python train.py --dataset="photos with spoken descriptions (Open Images, Localized Narratives)" --color_jitter=0.2 --encoder_norm="batchnorm" --encoder_growth_rate=16 --fusion_encoder_norm="layernorm" --fusion_encoder_positions="rope" --optimizer="muon" --adamw_lr_other_params=0.0015 --final_lr_fraction=0.01 --adamw_weight_decay_other_params=0.05
Rows from block 3 of the fusion encoder of a small model that answers yes/no questions on an image's attributes, named by matrix and row number. Rows with one number belong to one neuron. Each number is 50 + 10 x the weight over its row's rms, rounded and kept within 0 to 99. All counts start at 0.
Before each neuron's rows are labels from the 100 texts, of 14848, where the neuron reaches its highest value: "fires on" is the input token at the peak. Only what is clearly more common there than usual is listed. The data: photos with spoken descriptions (Open Images, Localized Narratives).
# fc1: MLP up (fusion_encoder.blocks.3.mlp.fc1.weight, 768x192), inputs 0-95
# fc2: MLP down (fusion_encoder.blocks.3.mlp.fc2.weight, 192x768, transposed), outputs 0-95

fires on: "wall"; "water"; "dark"; "building"
fc1.313:49 37 63 49 52 53 40 48 41 41 42 44 50 69 51 37 65 47 43 47 31 56 48 44 48 56 41 34 49 47 38 50 29 59 55 50 37 32 49 74 57 53 37 49 70 58 59 46 43 69 59 54 37 51 57 54 44 42 46 51 44 55 39 42 59 50 59 70 54 49 63 64 49 36 55 64 61 46 40 44 62 42 50 42 40 64 32 45 33 56 58 42 65 46 67 37
fc2.313:52 37 39 43 52 51 45 61 45 39 40 33 56 54 58 46 65 43 52 49 52 66 63 66 45 57 50 45 41 56 44 43 56 44 50 51 60 62 51 39 65 39 53 48 33 56 38 60 49 38 59 51 50 43 51 48 57 37 56 39 56 71 57 51 34 65 51 49 75 42 38 51 25 44 36 41 49 42 59 63 37 66 46 34 53 46 55 62 61 39 30 37 56 37 60 59

fires on: "statue"; "sculpture"; "flower"; "flowers"
fc1.224:65 58 53 39 41 50 43 42 51 30 55 39 54 49 43 52 44 37 37 69 52 57 56 54 49 37 30 25 57 46 58 54 37 38 46 44 44 50 55 69 62 47 50 47 45 47 86 51 54 62 47 43 47 61 48 42 59 54 44 55 41 55 60 28 61 33 42 39 51 59 41 40 54 73 41 49 53 57 40 56 61 42 43 56 53 62 53 48 53 43 53 76 50 51 68 48
fc2.224:56 46 60 24 66 42 53 47 37 45 34 43 57 52 61 50 48 50 43 47 66 52 44 43 53 66 41 66 49 60 59 41 58 38 40 57 43 48 55 46 33 42 37 69 38 56 45 44 38 52 30 68 45 53 52 59 43 49 45 58 36 67 53 61 57 68 47 46 40 37 52 43 64 58 55 51 60 49 49 50 31 42 58 41 66 56 61 56 38 61 54 38 41 47 53 50

fires on: "statue"; "sculpture"; "water"; "rocks"
fc1.626:56 60 56 64 47 45 60 46 37 44 51 51 58 66 50 45 47 36 46 64 44 52 55 55 46 49 38 23 56 61 37 54 19 53 36 72 31 51 41 48 37 66 55 36 58 48 62 40 61 64 39 42 50 32 56 41 53 57 45 43 53 62 50 49 47 52 54 45 47 53 44 43 58 42 41 34 45 59 44 31 56 49 67 68 43 42 50 44 41 66 48 55 47 59 40 43
fc2.626:65 26 36 55 41 55 44 65 44 53 64 50 53 52 63 48 36 61 58 57 38 36 42 52 57 28 73 40 54 60 47 71 55 56 65 46 52 65 40 41 42 39 61 39 46 56 46 56 33 58 35 48 71 40 47 47 43 48 46 61 66 58 63 55 48 39 40 46 57 55 42 41 35 27 44 53 48 54 63 51 44 37 50 50 47 63 38 43 57 54 49 50 57 59 58 50

fires on: "wall"; "flower"; "flowers"; "plant"
fc1.469:48 47 58 59 58 44 57 57 52 59 37 45 82 67 56 35 71 38 49 37 49 40 60 54 41 44 61 52 47 45 46 43 59 42 49 56 59 48 54 45 52 55 45 48 39 46 61 70 42 49 59 42 44 43 65 67 46 48 65 68 62 55 49 56 42 48 56 53 57 57 25 59 45 51 42 42 49 43 62 44 50 79 55 58 41 26 62 44 45 42 44 64 42 46 69 52
fc2.469:49 66 49 56 65 55 44 59 52 28 43 54 57 46 48 28 60 52 52 53 38 36 51 49 51 54 54 47 33 44 51 40 60 48 45 66 67 56 51 79 50 56 38 47 53 47 51 41 58 38 34 34 40 45 47 53 60 62 36 50 52 38 47 34 49 63 74 60 50 49 53 37 61 57 40 43 52 56 56 47 47 54 49 71 48 45 50 32 76 59 50 46 34 37 41 56

fires on: "wall"; "door"; "green"
fc1.154:65 43 45 51 55 34 62 41 61 55 39 45 54 56 55 45 40 67 45 46 52 40 37 50 41 49 59 43 56 70 35 38 52 55 47 47 31 62 61 58 61 62 38 46 44 49 44 35 58 47 54 58 37 45 51 44 59 40 54 64 33 44 47 44 66 58 73 60 42 50 55 45 37 59 62 55 52 49 45 58 53 54 62 51 54 56 36 46 55 59 45 39 32 42 57 41
fc2.154:49 14 52 38 43 53 34 32 50 46 33 43 63 56 45 65 41 51 56 47 57 52 79 38 48 52 60 68 62 53 62 47 80 57 54 66 52 38 60 57 60 47 37 43 46 70 59 53 48 50 61 52 41 40 53 43 44 58 70 45 61 46 46 45 51 45 61 68 45 47 44 56 52 43 39 50 39 35 53 47 67 50 50 44 34 51 56 40 39 43 66 42 51 41 52 47

fires on: "windows"; "building"; "door"; "pillars"
fc1.565:52 46 53 48 49 56 47 62 47 68 53 60 44 39 41 46 42 52 52 58 68 58 47 51 47 56 55 44 55 36 47 47 41 60 41 51 55 46 63 44 56 60 45 59 56 52 46 42 54 53 66 51 52 32 57 49 43 51 45 56 56 42 35 61 43 62 59 45 54 48 65 33 62 21 58 67 45 47 49 52 68 40 47 54 32 38 56 43 45 42 60 67 35 63 44 62
fc2.565:49 60 67 55 55 53 51 17 56 38 47 41 58 26 55 55 40 42 47 45 63 45 51 62 62 45 60 57 35 73 49 68 44 42 48 52 48 40 47 55 53 55 66 55 47 45 39 64 51 41 50 62 39 44 52 42 38 26 68 56 38 47 54 45 38 51 40 49 41 46 61 46 54 45 37 47 25 61 63 74 40 36 68 34 57 56 53 49 39 57 40 45 34 54 51 47

fires on: "lights"; "buildings"
fc1.677:55 62 41 37 51 44 58 47 38 61 41 49 63 56 55 52 47 42 59 71 69 64 55 45 58 46 45 40 42 51 73 43 53 56 45 45 60 50 49 31 41 42 57 39 53 57 43 42 65 25 46 67 49 56 49 63 41 32 42 50 51 48 54 40 62 48 49 56 34 48 44 49 55 44 62 49 52 43 38 40 57 66 33 46 44 29 57 32 37 34 47 56 60 60 61 41
fc2.677:63 46 60 60 49 49 39 54 32 54 57 54 56 49 49 55 35 46 42 44 48 56 68 41 54 50 57 49 59 37 65 41 50 34 70 36 45 50 48 52 58 59 37 41 66 50 34 53 67 48 42 45 67 47 53 38 49 45 47 58 55 37 65 68 55 54 68 48 50 69 45 47 71 43 57 65 56 42 45 61 35 35 42 43 48 46 57 63 48 54 49 54 49 56 47 44

fires on: "statue"; "windows"; "building"; "sculpture"
fc1.392:60 36 56 34 66 58 38 59 35 40 61 50 55 53 54 49 43 54 38 47 45 48 47 44 64 57 55 60 67 51 50 36 49 61 35 60 52 51 36 52 50 46 53 59 52 53 78 52 26 49 57 45 32 45 66 46 44 48 52 64 59 52 45 49 35 57 55 50 55 46 35 58 50 55 39 49 34 48 54 31 43 60 44 56 46 57 36 46 73 32 65 65 61 36 52 37
fc2.392:56 50 49 37 49 42 35 41 38 58 52 57 51 59 55 53 57 55 46 50 43 54 37 45 55 48 42 42 49 42 52 49 27 55 49 75 42 59 53 56 37 70 50 36 53 28 53 55 63 46 44 48 59 53 50 42 60 57 63 37 50 47 52 74 65 51 54 52 42 52 56 43 63 65 70 54 60 58 65 57 58 61 54 34 43 46 48 64 39 51 66 54 41 75 33 52

fires on: "bird"; "snow"; "rocks"; "boats"
fc1.537:59 63 60 43 39 29 71 59 35 59 60 50 61 38 52 69 60 51 48 66 46 58 47 55 42 44 46 45 52 44 58 52 52 59 52 71 54 42 68 63 43 55 63 53 60 56 44 58 61 50 62 65 35 43 46 38 38 49 55 68 56 31 38 50 43 62 42 47 74 56 37 44 73 40 48 40 39 47 55 55 46 51 51 37 43 50 39 55 32 55 26 44 60 58 62 44
fc2.537:39 52 37 73 42 37 52 48 46 53 57 39 60 48 54 57 58 34 52 64 50 54 50 56 61 55 54 37 43 37 67 58 65 60 57 54 57 51 36 50 57 50 51 55 60 34 50 34 44 60 60 50 56 55 51 43 43 36 53 59 67 41 48 49 46 54 48 52 63 55 69 53 46 16 51 50 60 71 48 52 40 44 46 44 46 59 59 26 41 48 31 44 52 48 47 41

fires on: "clouds"; "mountains"; "grass"; "vehicles"
fc1.270:44 58 55 62 53 60 50 47 43 50 41 40 54 42 58 42 52 40 41 49 53 69 32 41 63 43 46 27 56 52 43 37 46 46 48 54 53 61 43 46 59 50 59 72 61 51 50 38 58 44 46 44 56 44 51 30 54 53 41 65 74 50 55 60 41 35 58 50 41 56 29 41 63 43 51 50 42 45 60 53 45 44 49 40 44 47 49 74 54 61 40 54 37 55 66 60
fc2.270:42 52 33 48 33 46 59 44 49 57 47 46 41 43 51 29 31 45 54 29 58 54 38 45 48 48 60 34 45 54 57 46 59 61 57 63 63 48 47 44 57 69 56 62 62 36 38 48 71 63 44 48 53 26 44 43 49 54 61 47 42 49 41 54 48 65 52 33 77 51 59 50 52 45 31 60 48 52 28 45 45 55 45 76 50 49 48 67 50 54 49 39 49 44 73 54

fires on: "wall"; "sitting"; "standing"; "chairs"
fc1.295:45 34 55 65 59 51 52 49 59 39 53 34 41 56 58 71 50 63 30 50 44 47 62 53 56 38 47 48 62 49 25 30 39 51 34 45 59 45 58 48 58 53 55 39 50 34 31 44 44 52 47 33 48 42 45 45 47 43 54 65 53 30 55 45 51 49 64 52 34 40 63 66 54 48 68 51 42 61 40 54 51 50 47 60 63 36 44 66 34 64 36 68 42 43 43 35
fc2.295:52 43 44 47 58 54 56 50 59 60 50 40 54 55 48 38 44 66 40 46 47 54 77 30 47 63 51 57 46 46 42 57 45 56 30 63 68 39 47 45 33 58 35 48 56 49 57 59 38 55 59 47 57 48 83 43 47 64 55 43 53 45 61 56 50 53 36 54 39 39 55 45 54 40 58 57 54 47 38 38 40 49 60 27 44 53 49 52 56 42 30 52 66 71 64 56

fires on: "lights"; "wall"; "screen"
fc1.291:39 56 37 42 66 41 46 30 54 49 50 52 52 39 54 59 41 43 55 47 30 45 46 53 37 53 46 63 57 54 45 52 62 51 64 63 39 40 42 57 39 62 42 63 62 54 48 41 25 43 53 43 53 46 50 57 59 43 45 46 41 51 51 54 41 25 58 43 58 75 50 51 44 56 40 58 57 53 57 43 61 40 41 54 44 25 44 45 53 48 52 45 68 54 35 52
fc2.291:41 48 35 60 67 43 33 61 57 38 52 59 46 45 44 44 43 39 67 44 35 50 30 36 28 40 43 54 47 47 54 48 54 52 45 46 44 62 42 64 54 65 48 48 67 46 32 53 50 44 66 51 58 50 53 48 53 61 51 67 59 58 38 59 43 56 51 47 59 55 53 55 43 31 31 46 23 46 57 49 66 41 66 41 32 41 37 42 51 45 49 52 45 58 62 38

fires on: "lights"; "ceiling"
fc1.69:52 56 47 50 65 52 56 38 56 52 44 61 53 57 57 67 64 44 27 61 50 32 49 33 66 50 47 32 68 53 45 57 57 47 46 63 48 63 61 29 55 69 53 51 55 52 42 34 39 37 55 59 45 50 26 42 80 52 41 44 66 66 39 44 50 82 50 39 61 38 61 45 51 47 43 42 50 46 64 47 55 31 45 61 38 51 52 34 54 53 56 52 52 54 56 42
fc2.69:62 49 52 47 41 58 51 38 57 46 59 50 55 38 45 40 53 67 45 46 42 33 65 43 50 51 57 49 44 55 42 40 48 65 52 56 56 54 54 31 23 37 50 53 53 49 47 75 57 40 45 65 56 71 39 52 48 44 55 47 46 71 34 65 51 50 53 61 59 55 46 43 49 59 49 46 51 42 42 60 40 45 64 54 41 66 52 59 70 58 43 41 55 56 47 37

fires on: "lights"; "buildings"; "sky"; "tower"
fc1.442:52 64 14 46 50 52 51 54 48 46 51 48 55 49 58 27 51 55 40 62 48 50 37 56 37 45 24 23 41 36 38 58 59 47 56 60 44 50 56 53 57 52 56 43 36 51 37 55 65 40 56 53 44 54 44 49 34 47 48 51 52 45 46 52 30 53 58 44 73 51 52 45 63 36 41 45 53 56 61 37 37 74 49 62 43 52 52 46 69 46 60 39 54 49 60 57
fc2.442:41 43 55 31 67 53 58 59 52 63 38 47 52 55 48 50 66 59 54 56 73 35 47 40 44 59 36 38 67 43 33 30 44 51 61 60 54 59 56 39 46 38 40 61 50 56 38 44 34 46 42 38 59 51 40 54 57 49 40 40 55 42 52 60 67 55 44 63 37 53 49 57 61 68 43 54 46 56 57 38 45 34 57 29 55 37 51 63 55 47 56 49 47 64 56 50

fires on: "lights"; "clouds"; "item"
fc1.417:43 47 55 54 59 47 53 53 51 72 42 59 36 54 49 39 49 47 32 48 50 51 48 51 51 39 44 55 61 51 49 35 50 45 59 69 56 44 36 51 54 52 37 52 61 36 46 63 57 38 33 35 33 42 62 37 57 37 49 52 49 50 41 53 39 47 59 56 69 52 39 50 58 47 40 45 46 73 35 42 53 47 41 57 69 60 75 62 30 57 39 58 42 38 41 52
fc2.417:39 70 56 47 50 51 54 47 36 59 51 47 50 60 43 59 59 48 53 58 58 58 44 49 48 56 42 63 64 62 52 66 46 44 53 50 46 50 40 39 54 36 55 52 46 45 36 31 71 62 57 60 28 49 38 58 42 39 62 49 50 53 41 62 42 46 60 33 57 50 71 33 41 67 50 58 40 61 40 56 56 36 49 29 45 45 50 59 47 43 60 59 48 49 44 52

fires on: "lights"; "screen"; "microphone"
fc1.104:46 53 43 43 48 39 75 55 35 48 44 49 59 35 47 44 45 53 57 51 47 69 43 65 42 42 56 37 43 54 56 60 64 34 43 46 52 44 36 53 57 46 54 50 51 46 68 48 46 54 42 43 42 54 39 58 51 34 48 60 43 53 50 70 32 46 55 57 73 38 47 49 62 54 33 56 37 47 62 49 49 60 33 25 61 53 54 66 39 47 50 51 58 57 48 44
fc2.104:50 49 43 61 31 50 63 40 53 36 57 43 48 34 42 42 48 51 58 54 52 47 46 50 32 40 59 43 56 36 58 54 45 59 58 50 31 54 47 70 47 57 54 51 58 32 46 40 63 58 31 63 44 46 20 46 53 38 47 50 55 65 39 67 51 25 58 49 62 47 45 64 69 56 52 66 53 50 46 40 41 63 47 39 38 53 40 60 45 48 36 55 38 60 47 49

fires on: "sky"; "people"
fc1.150:53 55 33 58 59 52 62 62 52 48 63 54 49 52 57 53 68 30 49 42 58 36 35 41 54 38 69 33 40 46 40 45 47 54 62 70 52 45 54 51 53 66 48 42 44 40 52 41 56 74 50 56 38 71 38 59 38 48 51 56 64 40 51 40 54 38 51 41 42 49 35 36 49 55 39 48 48 48 35 39 40 39 65 46 54 36 58 55 63 43 46 53 52 58 46 45
fc2.150:50 48 51 54 57 56 63 24 39 41 49 60 39 41 36 44 35 41 71 42 34 27 46 59 43 43 45 44 57 46 45 54 57 61 54 50 55 50 51 46 45 43 61 47 50 58 43 52 46 42 41 71 64 51 58 51 55 43 39 36 63 58 58 53 58 56 60 78 58 52 56 49 56 56 47 46 73 40 51 64 46 53 31 57 54 47 39 48 56 68 54 26 50 46 48 54

fires on: "sky"; "microphone"; "road"
fc1.139:41 67 60 49 41 60 55 46 35 50 54 44 34 63 38 49 50 25 35 54 61 55 45 47 45 50 46 45 60 49 56 53 55 42 46 46 39 44 52 51 38 50 60 46 52 45 35 47 42 45 59 52 51 70 51 44 57 43 49 55 56 56 65 48 42 69 47 49 53 40 62 44 44 46 51 52 61 48 68 56 33 59 54 68 63 26 62 52 55 22 60 44 64 40 73 37
fc2.139:43 49 48 59 57 44 19 31 61 56 51 45 56 38 53 55 48 62 37 33 39 44 59 46 43 54 56 62 59 51 31 49 45 58 50 43 50 59 59 52 42 55 38 64 55 44 40 63 46 39 70 51 61 51 56 49 44 40 53 51 50 38 60 49 56 37 46 60 44 54 38 44 51 49 64 46 54 38 51 52 56 49 56 47 42 36 45 52 47 56 42 46 61 44 43 54

fires on: "windows"; "door"; "building"
fc1.323:40 51 42 54 59 41 45 56 68 65 68 59 36 50 49 62 62 54 43 44 63 59 53 56 46 49 52 52 43 40 41 47 59 59 51 56 46 50 52 40 53 40 38 38 42 47 61 57 51 57 47 53 41 56 40 57 48 38 35 48 72 45 54 39 44 58 63 63 61 36 59 66 47 43 67 57 47 57 64 54 49 50 65 40 54 50 45 68 46 45 40 59 32 67 54 40
fc2.323:57 48 66 49 42 44 60 31 54 43 54 52 49 59 38 61 39 52 38 36 54 57 59 57 46 50 45 40 19 33 52 61 43 46 47 57 57 75 50 49 78 51 36 43 54 52 58 45 52 45 55 53 41 50 43 49 75 55 44 45 48 58 48 62 56 45 39 45 52 67 50 37 36 59 46 38 55 52 59 80 47 57 60 44 33 52 40 42 51 55 43 34 64 56 50 63

fires on: "bird"; "cat"; "bed"
fc1.474:66 55 47 45 60 53 54 44 50 33 62 50 78 35 46 47 59 41 52 35 30 28 38 66 53 51 58 47 51 33 57 46 67 36 52 43 56 42 48 45 47 41 42 47 47 61 49 65 43 53 54 52 58 70 63 49 59 47 41 63 46 49 44 51 44 59 45 35 58 45 57 28 56 39 44 40 48 49 46 78 52 46 36 54 41 51 55 43 37 41 44 52 47 55 64 65
fc2.474:65 45 44 66 45 54 58 36 41 27 58 49 53 44 48 67 47 47 45 47 64 46 45 58 47 62 51 46 49 54 62 41 68 40 34 32 61 56 32 38 64 46 44 43 63 44 52 56 29 56 51 48 59 47 43 40 63 48 53 33 46 51 41 56 46 34 62 51 36 55 66 46 54 47 58 55 35 58 31 50 44 35 28 51 62 40 47 63 50 67 36 46 38 64 59 49

fires on: "microphone"; "mic"; "singing"
fc1.518:58 46 64 42 51 59 57 50 42 40 25 43 53 27 65 48 56 41 40 35 44 53 58 64 48 43 37 22 46 49 60 53 65 53 68 50 43 51 58 62 49 37 59 50 54 61 42 40 43 45 46 51 57 45 42 59 39 30 39 41 59 51 48 58 46 53 53 42 58 69 43 46 38 47 54 52 45 50 74 43 69 70 39 46 55 55 68 46 50 26 50 62 39 53 56 49
fc2.518:35 45 40 54 47 43 54 62 51 66 66 57 40 43 51 51 48 51 53 49 57 55 30 48 52 44 43 61 42 62 45 43 48 42 52 43 56 57 61 61 40 57 57 51 26 48 57 60 65 46 47 56 58 35 36 59 52 54 42 54 45 47 61 54 63 64 54 56 32 74 51 41 55 61 54 53 62 36 32 86 41 38 56 42 43 34 42 46 56 56 38 48 54 73 41 47

fires on: "lights"; "table"; "sky"; "singing"
fc1.354:71 45 60 71 64 61 42 43 49 54 50 54 29 54 34 47 38 43 47 55 73 64 33 35 42 62 33 55 60 49 30 28 57 57 56 56 51 48 52 57 49 55 63 53 58 59 58 43 47 53 60 46 59 49 40 61 35 52 49 51 40 32 55 50 38 39 56 59 37 42 66 42 51 27 49 54 49 46 53 72 53 67 43 40 47 44 51 43 44 57 66 51 36 50 38 43
fc2.354:44 39 43 60 44 48 38 48 42 42 65 46 50 55 48 57 70 47 57 47 43 63 48 40 32 30 59 46 61 37 42 55 63 51 39 52 55 57 51 55 46 46 50 37 39 30 50 72 59 49 59 62 58 41 55 49 59 52 32 51 59 48 48 47 43 40 39 46 40 53 60 59 57 48 53 50 30 46 41 44 34 58 60 84 65 66 42 40 45 38 39 38 60 59 45 71

fires on: "statue"; "sculpture"; "bicycle"; "toy"
fc1.561:71 49 40 44 62 43 54 41 39 50 63 55 62 45 39 42 38 49 47 57 36 45 50 63 37 41 50 60 62 46 34 62 59 44 41 63 67 59 49 45 57 57 40 49 49 44 53 39 45 64 56 49 47 57 65 56 40 58 54 56 59 52 49 45 43 45 46 45 43 59 53 57 48 47 52 44 42 57 54 51 58 64 52 38 44 51 51 69 48 36 61 53 43 52 75 55
fc2.561:73 32 45 61 43 50 41 38 49 53 65 51 38 32 44 30 40 46 56 54 51 37 46 54 47 52 50 56 66 54 58 56 51 51 19 60 68 41 38 30 38 56 51 48 51 52 48 39 53 54 50 30 48 63 61 41 51 57 61 63 53 47 47 47 49 53 41 48 50 46 71 69 76 37 62 46 48 39 46 55 48 56 43 54 58 45 31 62 56 55 56 55 45 47 43 39

fires on: "sky"; "boats"; "snow"; "trees"
fc1.390:41 30 57 54 52 55 47 51 65 68 55 57 54 53 68 47 42 56 56 47 71 50 46 46 57 50 48 64 34 58 45 50 44 49 48 74 50 68 45 43 43 47 57 44 25 55 51 53 46 78 48 47 35 50 48 42 40 77 42 59 41 72 48 67 37 68 45 54 48 42 50 51 41 37 51 62 62 48 38 53 52 53 38 58 52 65 61 35 31 53 60 35 54 57 35 54
fc2.390:26 46 91 39 59 58 44 40 40 41 56 56 44 40 63 53 49 40 68 52 48 50 53 53 63 54 42 57 52 51 46 41 42 48 47 64 42 55 42 51 48 49 54 27 50 43 42 49 50 47 48 55 48 73 39 52 57 66 45 57 50 45 24 42 37 52 49 55 52 42 59 48 45 64 64 46 61 53 38 63 50 56 50 36 39 43 70 33 45 50 40 53 53 43 46 47

fires on: "wall"; "blue"; "sky"; "building"
fc1.23:50 59 46 66 42 66 61 58 57 44 51 49 42 26 46 73 35 53 52 53 45 56 33 53 52 45 23 58 52 51 66 28 60 33 52 55 43 60 42 56 49 49 54 56 63 57 58 46 52 52 47 54 32 55 38 29 34 57 50 50 69 52 55 38 52 43 61 41 48 64 70 39 47 67 57 38 58 54 40 50 42 43 52 46 50 51 47 41 31 67 51 56 60 46 43 45
fc2.23:38 71 38 31 40 62 40 44 47 46 43 59 58 37 54 39 61 33 53 64 73 56 58 50 52 42 56 61 65 67 41 44 51 54 38 67 48 41 35 66 27 56 51 63 42 39 68 53 62 44 42 58 61 45 37 42 55 35 56 44 49 54 41 54 41 57 48 66 37 36 55 58 45 63 45 43 62 45 39 47 56 46 42 35 65 53 40 49 40 40 54 42 50 50 47 44

fires on: "clouds"; "sky"; "projector"
fc1.451:56 49 57 50 38 58 35 43 47 68 62 43 50 36 64 46 49 35 49 52 72 40 53 47 32 62 57 39 41 33 52 41 68 37 51 45 34 33 48 41 40 58 49 57 39 39 43 40 50 61 74 37 51 49 53 47 64 42 36 61 42 42 40 53 59 52 43 32 26 38 55 43 61 56 49 54 59 54 57 38 60 49 29 32 65 53 57 41 45 41 51 60 31 45 50 53
fc2.451:63 39 44 60 59 55 48 32 66 53 40 58 54 68 39 47 28 53 50 57 31 71 51 76 41 54 64 47 42 54 47 44 44 53 37 66 55 57 34 56 51 48 43 42 48 68 51 51 44 46 43 46 32 41 29 56 58 53 52 46 47 61 47 55 42 48 58 59 69 49 36 51 38 61 56 59 51 50 49 50 47 57 70 62 55 51 38 51 49 37 55 65 75 56 53 46

fires on: "statue"; "windows"; "wall"; "sculpture"
fc1.225:50 42 34 52 48 40 55 50 56 39 49 55 48 41 53 62 46 46 42 51 57 46 67 64 53 52 41 53 69 46 36 36 40 59 42 49 44 64 65 52 51 57 40 59 57 67 54 58 57 39 39 44 49 44 67 54 34 42 44 46 59 38 52 50 48 42 41 40 30 44 35 57 35 76 58 49 41 55 66 49 63 53 41 57 27 42 51 53 49 35 35 80 45 39 57 34
fc2.225:71 60 60 63 50 57 38 38 38 51 45 41 58 59 53 47 53 63 42 65 70 54 51 45 63 69 50 56 46 43 48 59 50 37 59 67 56 50 62 52 48 47 50 52 49 54 53 70 40 35 65 71 58 48 56 25 59 68 60 44 42 24 46 43 45 45 45 70 36 41 46 54 55 58 53 43 32 56 74 54 51 44 54 61 45 49 32 45 47 36 50 46 45 49 57 44

fires on: "bird"; "mountains"; "food"
fc1.506:54 51 31 35 67 48 65 59 57 22 54 40 52 38 50 70 68 59 59 51 47 61 46 58 54 40 48 39 30 36 44 44 47 49 64 60 51 52 45 52 54 52 54 49 55 65 59 28 27 63 44 41 42 53 31 54 52 55 34 51 58 55 51 46 44 46 55 50 50 67 66 66 53 44 45 47 29 41 51 55 50 58 57 45 59 60 44 45 46 34 31 44 53 60 44 41
fc2.506:64 58 70 68 54 50 40 58 60 62 42 60 50 50 59 35 53 45 40 30 37 39 50 38 36 47 55 55 50 27 37 42 51 49 44 46 54 70 65 44 55 33 49 42 60 34 39 53 71 55 51 50 68 40 78 44 39 44 73 37 56 47 51 61 64 60 59 39 51 46 49 55 54 55 46 37 51 51 64 23 50 57 51 51 41 56 40 52 50 29 55 38 59 66 49 48

fires on: "sky"; "snow"; "table"
fc1.288:34 45 53 68 49 45 48 44 42 57 39 65 37 46 43 63 47 59 40 43 51 51 40 49 33 62 57 41 46 51 62 56 41 27 52 55 49 59 51 43 56 57 58 38 57 53 40 51 41 56 58 42 57 44 63 47 54 53 34 62 30 64 70 53 28 30 53 49 54 38 35 44 65 48 59 46 60 50 58 57 63 40 38 47 50 49 51 59 56 42 57 46 65 53 42 73
fc2.288:56 50 43 57 62 36 53 50 50 38 59 62 63 50 72 32 42 48 32 39 69 39 46 34 45 41 56 47 55 40 48 35 48 35 61 59 54 33 36 53 54 48 55 45 59 54 44 52 49 39 70 50 43 46 56 50 49 34 47 52 43 50 45 40 44 53 43 45 49 42 65 77 44 49 67 57 69 53 32 72 53 32 42 52 51 74 59 46 60 47 64 76 46 36 27 55

fires on: "clouds"; "boats"; "playing"; "singing"
fc1.407:52 51 46 67 45 51 46 42 62 54 61 19 55 59 63 46 44 46 51 30 40 51 41 51 45 57 42 60 50 55 57 51 81 51 57 53 41 56 57 44 33 58 70 46 48 50 54 49 44 47 64 51 38 26 61 48 54 61 42 38 45 48 55 67 60 63 64 45 50 45 56 39 55 34 45 60 63 63 60 49 46 41 53 56 36 30 56 69 22 67 55 56 50 49 44 53
fc2.407:40 46 45 40 58 55 44 58 55 56 58 43 61 55 64 46 57 72 37 47 33 41 47 39 50 63 44 45 58 47 43 46 76 55 45 57 36 55 43 38 45 36 76 43 65 45 55 42 51 60 44 52 45 54 50 48 51 78 59 45 49 50 61 37 57 67 52 42 43 50 61 48 54 23 48 55 38 54 45 41 50 36 53 73 36 53 54 62 48 55 49 57 66 61 58 45

fires on: "wall"; "blue"; "sky"; "projector"
fc1.93:45 50 52 51 38 46 60 34 50 41 41 41 46 49 39 57 49 47 62 55 56 33 47 49 45 55 31 44 58 43 55 44 59 41 45 53 43 24 49 42 41 59 54 50 49 58 55 49 37 41 43 55 56 51 54 52 46 53 37 67 55 48 63 52 60 49 55 59 41 61 53 49 66 63 66 30 24 38 50 60 52 47 40 41 64 51 50 37 57 25 50 45 49 75 49 57
fc2.93:49 46 45 62 66 54 58 28 39 50 43 64 64 55 54 43 42 38 44 46 46 69 48 43 60 45 66 44 69 52 45 60 44 30 39 41 45 52 28 59 38 43 63 57 61 49 51 34 38 54 54 67 55 53 62 49 50 55 49 49 44 63 70 38 49 44 46 50 27 60 49 38 65 52 65 53 50 54 42 47 43 43 57 60 26 53 41 35 55 52 58 45 35 83 46 36

fires on: "statue"; "building"
fc1.484:50 50 62 61 43 44 57 32 52 47 26 55 84 52 38 48 49 41 22 33 38 38 57 62 48 48 55 55 52 51 63 52 54 52 54 55 29 56 61 77 54 57 47 54 62 50 54 48 39 35 54 37 41 52 42 48 44 38 32 55 53 52 40 47 51 40 47 38 46 56 33 43 54 46 56 52 44 60 49 41 50 71 68 60 56 66 52 64 56 47 33 49 53 63 49 55
fc2.484:53 51 48 45 53 72 58 42 61 49 48 64 57 50 46 50 57 61 58 48 48 66 51 49 60 68 31 62 55 34 36 54 59 39 34 46 66 48 56 33 52 56 44 43 26 39 61 42 68 51 51 67 63 72 63 56 51 54 51 45 39 56 54 58 49 53 62 57 53 44 51 56 58 76 68 41 52 44 63 53 47 59 48 49 58 30 50 43 59 52 51 33 42 53 44 53